From a checkpoint of a small image super-resolution model: arch unet.
Rows from block 9 of a small image super-resolution model, named by matrix and row number. Rows with one number belong to one channel. Each number is 500 + 40 x the weight over its row's rms, rounded and kept within 0 to 999. All counts start at 0. Numbers have three digits each.
After each channel's rows are labels from the 100 images, of 14848, where the channel reaches its highest value: "peak at" is the part of the image that holds the peak. Only what is clearly more common there than usual is listed. The data: regions of photos with short descriptions (Visual Genome).
# convs1: 3x3 conv (model.decb.0.1.convs.1.weight, 64x64x3x3, each kernel summed), inputs 0-63
# convs2: expand pointwise conv (model.decb.0.1.convs.2.weight, 128x64x1x1, transposed), outputs 0-127

convs1.51:509513507511463496522490568557515518548538531514492527535463482502521480484492409488546515458463477521494533540458471574449348505434532524487481534463462522515469578471539503544510517520555435
convs2.51:452522443478502496497455360505449460454494513410498478528467533437459525511497477513477472428477473556501468489427491516516512519509445508479518476482511550521466473402507535521490503496456414469490474444501534513500457517477527499472510505497477513463508444542428541456426456501510392518481486515479500542420401504496483443507531472573475480450504436465461503492419469499500443531435
peak at: bottom left

convs1.46:599503468452501446463474523489456464471528523488504462498547615462476434490458579463497510524490468486522471506455453531526498425452451442500483472434469497534561467498471449463460456503528475
convs2.46:534513489417427507484462476547536487519483463477457491496411480524475444537566397450468500421406522527555403488541520434501528472467536490518457528522565488519467530473461515528517495449486501521542494550496559553425474483507525517549506496570535537512479496531520536504470461506510449490490545482429554456498436547541537478513453534451487521467536512533450575483542486501512503603459
peak at: centre

convs1.9:439469510508525536445578515420496525511466411483479512462499495451475449514522551506565524498472538426463506491571537470491569524488482477434377496534495542514475463516500524482525448530496529
convs2.9:501482498492540562448488497481445498506451524545448560490525466447566449546495555459523462564503533464473411467509511467539513570553513544484483512459561541509545556473545474510520524402578534475480478444553494465544498359468496463513551503503523457477523454526496560469494512511492514514527485498527424444533497419474490451475565478562469493534458474472516517509545566481427518471529
peak at: bottom right

convs1.63:526521581492481520461494515481497529493510533547476608480504472520516461499466569496417484477564480472524524471582448435541549464491468495508527468412498446462437561482520545487478456532548528
convs2.63:522444439511531471451498545531455459501489528565506485465527466521433509574480553487560535508488505465460459506488514531522512492523507503514481534435479474460454520519435408488512580484467478504433438454522518503501484475464421447567585567482461539511419524441537522459477544520521460443515463418477435467387527517456468492551466473463459519497532542466503475502448478491552537558495
peak at: bottom centre

convs1.25:548494475465570489546393520429487578528515471474522405454536582510523486544454504508460452493457481524450488511483456490464465533567473470501496519475584514519504455486464473431517521471505499
convs2.25:467577479493496556500451441475539431566477489528565454512578502457502545490490495512534452479492517462495412448592537491459470493476547529577458530536474522511513456423555482491587520469516497560418512546567465523577507526565494560559505530513504566545551538547430486500500453536451561506513470486497467558499516511508475507478483502539550509517497525521407513510490540475521484443463
peak at: top left; top centre

convs1.45:507472490481492421515446540418505493505509507404530488433493552408507493508444568497440444523482541530519481500451555501462504537515484497452422516520488487548512424554461504498483515509423468
convs2.45:465585536483519488557512468479545497475479493598558476441514530447584456496447558494480511504455523456478539431464389510513482528531526454553531539470470426537587479539527527485505489500472505489502531477512491532434409479520581473487518504553476596527405510489534524543472493437509502514491496533491494519488499506530522444471443412542491553498584479501524467497486485462553464493487
peak at: bottom centre

convs1.35:571491504486489497525567488474496526481463531548510582535473507466484416473425465489463497455495491513406494485473473575458458546456538486419538461462516438508490457426532548504519485552527462
convs2.35:427483448527455420454531521528482515479518485466504506562564487480489513525545466426499542526541488488484501524491551558488516592526461461485546538482403571492446459466548524523506551514514507491491485509519493472533463432509457517578554445531431491481496580565490547427489467485504559526493523437500466451546542504541486534562453425519484480469476494555508466586530494506555489491404
peak at: bottom left; middle left

convs1.14:501545481451495507470466454493499542512508532532426554534525456457442489514516554458501559547454506546575461487443453494503508513473489481497522537427460496548550503508465629495471437561547500
convs2.14:424499452490550458492550484481443493514459497499472512541469446493469547525492511503443535517479564486507457456448564484490495557567464433502521509537512507483565530543558511499484506521474407520429464519492507517509440513589490491563467504564468553501467502439532513618476564502517509406471501475489523498537460512486521516471442466566474549473456534495545505605431532500476531580480
peak at: middle left

convs1.47:490509531508475515510496481481444492465449459431529487515506447513547544452410522537473485474524547495524488466478438521507467543527518448506443518478577441538560422457467399482436483507534438
convs2.47:487609547535580493491458519434545452539555554526527502454487444455569515527560562515457524467458449459510550523447442518428516575536521517510493484475445484488546590471484518524483549563482498489528509470509575561487488499477484523527437502516493532540550519515512532540473478498535525517534486443516452435558515562452459510463503443586493469496455532478498414520461523577506491512465
peak at: top centre

convs1.43:472579513495524431487447539408556470537532441458434448508478449496439534452443447496517521457488537463493514543439542551428440491493497482494445521490537504486527472497514437527485446492540493
convs2.43:504495495543478552440488464492443565509486485494444508556522410423544453564572522486490505409509484532520541502528524472487544574440533458520497516565519471468480427414506474497480490487466483459558543422490468453509481519467468498474506485470502434409468427478569538519552582448493466487492497494583453541494504482535509459532530484504549563490495432527483498488533453572456515517491
peak at: top left

convs1.7:456559460541509442537495497482521447512526519498495470549477521471484530419560509467492525448612479456495486498471594565440433510509518460530483529454423533549556434501507521473527522483498492
convs2.7:495483465532514530538474557468466398503574505542508460472503491460464435427515488493493505456469550518536434511488520502547529500493492515514488488484443521481538450506437611444507418509499515581478494476441454544421503472504460527516480403517520473457553514511565494477449465491456450460492478469537454499472413512513494505478583454546441458504464468502507514460415493491571493445441
peak at: top right

convs1.21:495475515455491490545486548499458544480428466475483508458507522376491447547494451470556445477513510517448456530490503503514459582485549452440502514536502522472474375461533504465521554520491521
convs2.21:436510490531458458543507522517455499480472531450519547519545506498527465424453473440485604494498509510519540489577527506531472452516556441535524512499586512533478558472540563464536442510507510503483557460460485437583467467510513471464496454494571532474442526487486511504532542442443557529590510471455504441383500459496519530496525530507529499424478486473480584550583495467467501503492
peak at: centre