From a checkpoint of a small image super-resolution model: 10900 steps.
Rows from block 4, named by matrix and row number. Each number is 500 + 50 x the weight over its row's rms, rounded and kept within 0 to 999. All counts start at 0. Numbers have three digits each. After the name is the row's rms in percent of the matrix's.
# v: attention value (model.enc.1.2.attn.v.weight, 64x128), inputs 0-127
v.35 105:488590550415485490483415616429530608563512424453405581522445473450492571501568550450505415543592469467415458478418540529485538479394490432504473528592491514482464499514553531470444409527533534505551480502505547546463576538458557499519490492483502617445446517579526481503568528512473505481444485480520407411482483426484484412383535455480492569499532464479452503472549541552484503475477
v.36 114:530553453551556517474584548515565555490480511520502518599508473512564496428519460445505416523479506507508484515533538497496557473477435492440484523494513433356486564458500478426573510474592410368472588479412544462467537473507465536571533415493482442430566556604531562484459437565479470546519456550470456495521519482544567475425517551491543474478526501495562571483453429479492428384619
v.37 099:473500599463531478545451523470533568602458553529546513377515479542466513494564475532463507471457436431488488578485495555430499507537521530460486495506516473598509509536535448461520551471551482471500539570478487507429448592545504635479618521533463417436511419502565487596444468532535530495498628569543452537531546566516414527443508522538445512581491475540492501442593489410404472570474
v.38 110:428524558534511494443530478500460520518449542563563482490543546463443446477500563349536487461573571459529354490386597526545461485509510447438431513488472499490477521482505517585510501476515498519424529470591452532531509517578401521377496457399443504454518410563448512459522485509431507561540486493494523462461467538506451466460505486534478565507513349514488526578499570454516553590466
v.39 104:446486507444475567442489505519572496485515519456561406496508447568486484457491443420556495491561525569359522459489548559509584410517445412435552469491501429408594506529568525490515526450560408529513407544496505551540520454577521526455609483487445520523548392448542498523511519476480481468491507491583562423482480510463582481511489437538479556383582549502482451450525421415545485478496
v.40 092:508455514438627519432474599361379509536437463551500445475540561540462447459547474610453525516469547484505548513495413531578511490532505461485439522559549427503552489549535438500565440440509569458520496461485469459518495548470503462511442500452538521520508592520445503533543637436446487469490411547530557509499550505539423512383455475501519490433457440470553575492409488466448528454459
v.41 104:461518451539486526490543507425434543462477575554518530436484438611610470481418508515484550553518451459505518455420453565534582483458567475474496449536563528468544518466535424455464538548473503515378569472512464512545464449513484536513531526583386502449509488612588542476479535500543547508428520510457432447513453568583565530495443568465519629449561534549477550437561410477508441526467
v.42 112:488409580496602473531536516469598440578554484542515510596495499453457425533479540469525584439552612562544526555524510537486489527495493553516562472547519545521517517504508489507402497498535558378525563536504545554569445504514456531477516531566540452501443367496553485599513564461501525494533463510536501512608535536563545495569580553601506523456559516573564557555447580480428559528508
v.43 115:507402391544501550485575502523483521527483465427520546479528567583547461470560527522631498460522502562474522507502465466418505444482534484434524542424653515526477425524549428476517528533514533529542422543578429419482410527641548517475527545473473513540517509558633464554552485577539480543520557404498575517482464507527518512518570534550515529445510447488439497459418505481512432471470
v.44 119:480542515518432433498544545543499578460451541517430603536500429519440481549563500572466406500593540473399437524518528474538610509501478611477458435504564587579519472551491459475518534563550423478425462434437517511522527568488539522465519454540421573523443504507543483464555551513388478614510483571438464482560431463550507466549513522494434483472492589592484588528518531540479489451515
v.45 109:561545494484596477506479511467509459541519464440547527516482493487559439493564544486547452444458538480487414507482474336506439514506457421445569496501469437411419560516539497561537497477491526401582520474490486441471475491562471514520522542589462569513509579469475515471496651518509486557467469437531430486393466504480533486482401415509540518531445419548576418526496459559497588593432
v.46 110:482497439427552503558495486477549586471509512427551447404516503443582560366442556610585478433477518455524534528513517479531461462452488454581481416469450447542534490516533417494529467469466493520536498510396451490578499540579483544562543471443558531593558491478424485441404425509473514411486476496553535515511450519498482450531409557523549436513595448484567498468492496487417589535567
v.47 123:519531513579479409421503520478480500542484458455433484513546552471500433436404484431470428455415441522493443440538421437468451520442521475429459449438472474489439555477473537430480424392448490469532464541462491466447614436519537574413521457377438477469395510559403500558440559499482540419515487470501545506503542447493438411465418448491472510495454536458455508490462441476507414530521
v.48 106:505466445476371528553486554450478588442504446483650445478488429429474522462528625460476494454518458515465506509516387446407550463562476478528564473483453463495562474444529530410469490518616419491486504539473484579446492488429504565561468572458453441505574509559500621436535449522471522484575495453550500467464456546545470510491470547460463499491468550458575524479493472541583482561427
v.49 123:407504522534517529462439531544540421565492517556518496485515489520491409500427449540602444557502566464511575478516469466507577490488543495519464448462499462451435491495457507474463523408448425436502477430499434548360503438500425464441520465531495585550425461456488564417507426521391447523385425494526546431454548530452443542388487528486487514439620496496474512461450464503486556570459
v.50 112:486512547430621626580549530488548577526536413563448524500545472464591566450500501513507397509540419576517529468527524514551449516563548455540551548542598518421515552439540529606489530535557483514393532484534476525484505485536500522472549462400503558533522474556561470433467532560442521430530415409545511431536570490482526595483520503480538442520582544544556524439509502519489492498421
v.51 096:513496451439415516474560497466409489646576530531542479513477511553581543442523507526480490545433500480477528417479524402449494504582442633609516416512430514487554569502531554484465540515505482504446449570445533437535427501502536483498505532434577444555419454485517523501506519497473592551544554522555608467450429574486457529542512441440468538524427536497447491468562501499390450552466
v.52 113:457494478489439439445481511526541438512467602530512483567564530465485565523483566511556413425383453542462474474568481400468522419492592506440438479523567521418450443503436488505479501509436542535534489491515505407567543522600448476477446527614540407558548472438456493508455537533484510507494376513485443403488528550543542546518472438581528462504634480489521530581538523477527528519439
v.53 109:516457526546509581523514433501484584504562523416420534424563513459411390554564538526630448503554648479443520500532473455542450462508523459463521523543476538572507451469553524499478433562441471406473492469437545521544505510483413542571423443471558540489483483505497504467469511484437557419444480472442555452552537433501462461565517524496511440497569544523536623499593407454532467486472
v.54 102:481612415423568433486563422458529550425449500567490393523489522485499564393493615561489503523554392482555467504508525612536537577464524558442496480497559489519498456560616497491504532474499526560568599569497572525508490556442471570523453449503523492529541562446510448502445482484552519461406552550498539456558551476472517488556495541482456535495465490498508381481476536570548427544454
v.55 114:509462504530497409478531499460559535443512498465447619478555481620569445469517572476502600449580431480469577505560607574441472578544490433535525505466487431557490521516566521548413505545469569445538452449453490587511491517486478499481497450480589460520482510476540448466534552597440542544443392530490504402506483412399575505525478425512546596541523460531497463490462478452484567501517
v.56 104:436554593507527461532442475438533424527446533491474454511523490504591478557524570557530599524507605518580588490526512447486448462517567416512483528569576553528542505554642459501455475448529460412575495507514526579463486489561448460579605458512458504549525537523584459533500476554451468498561376427493511452476471436515583528490568461571467561501545542542514518468521422544575516506523
v.57 106:443512449497556527498440516605599523444556447493489547438511484540502556448540533465477459521563518411588508447529480564527423541473521527518379606430462524473529498451465541510511462561489536498458599496547533416474513459493480452541601482455511484411473477479509502577517587514545562401566509506568625535463531517520448513530577395517489537506479586530513531515590505587463524590533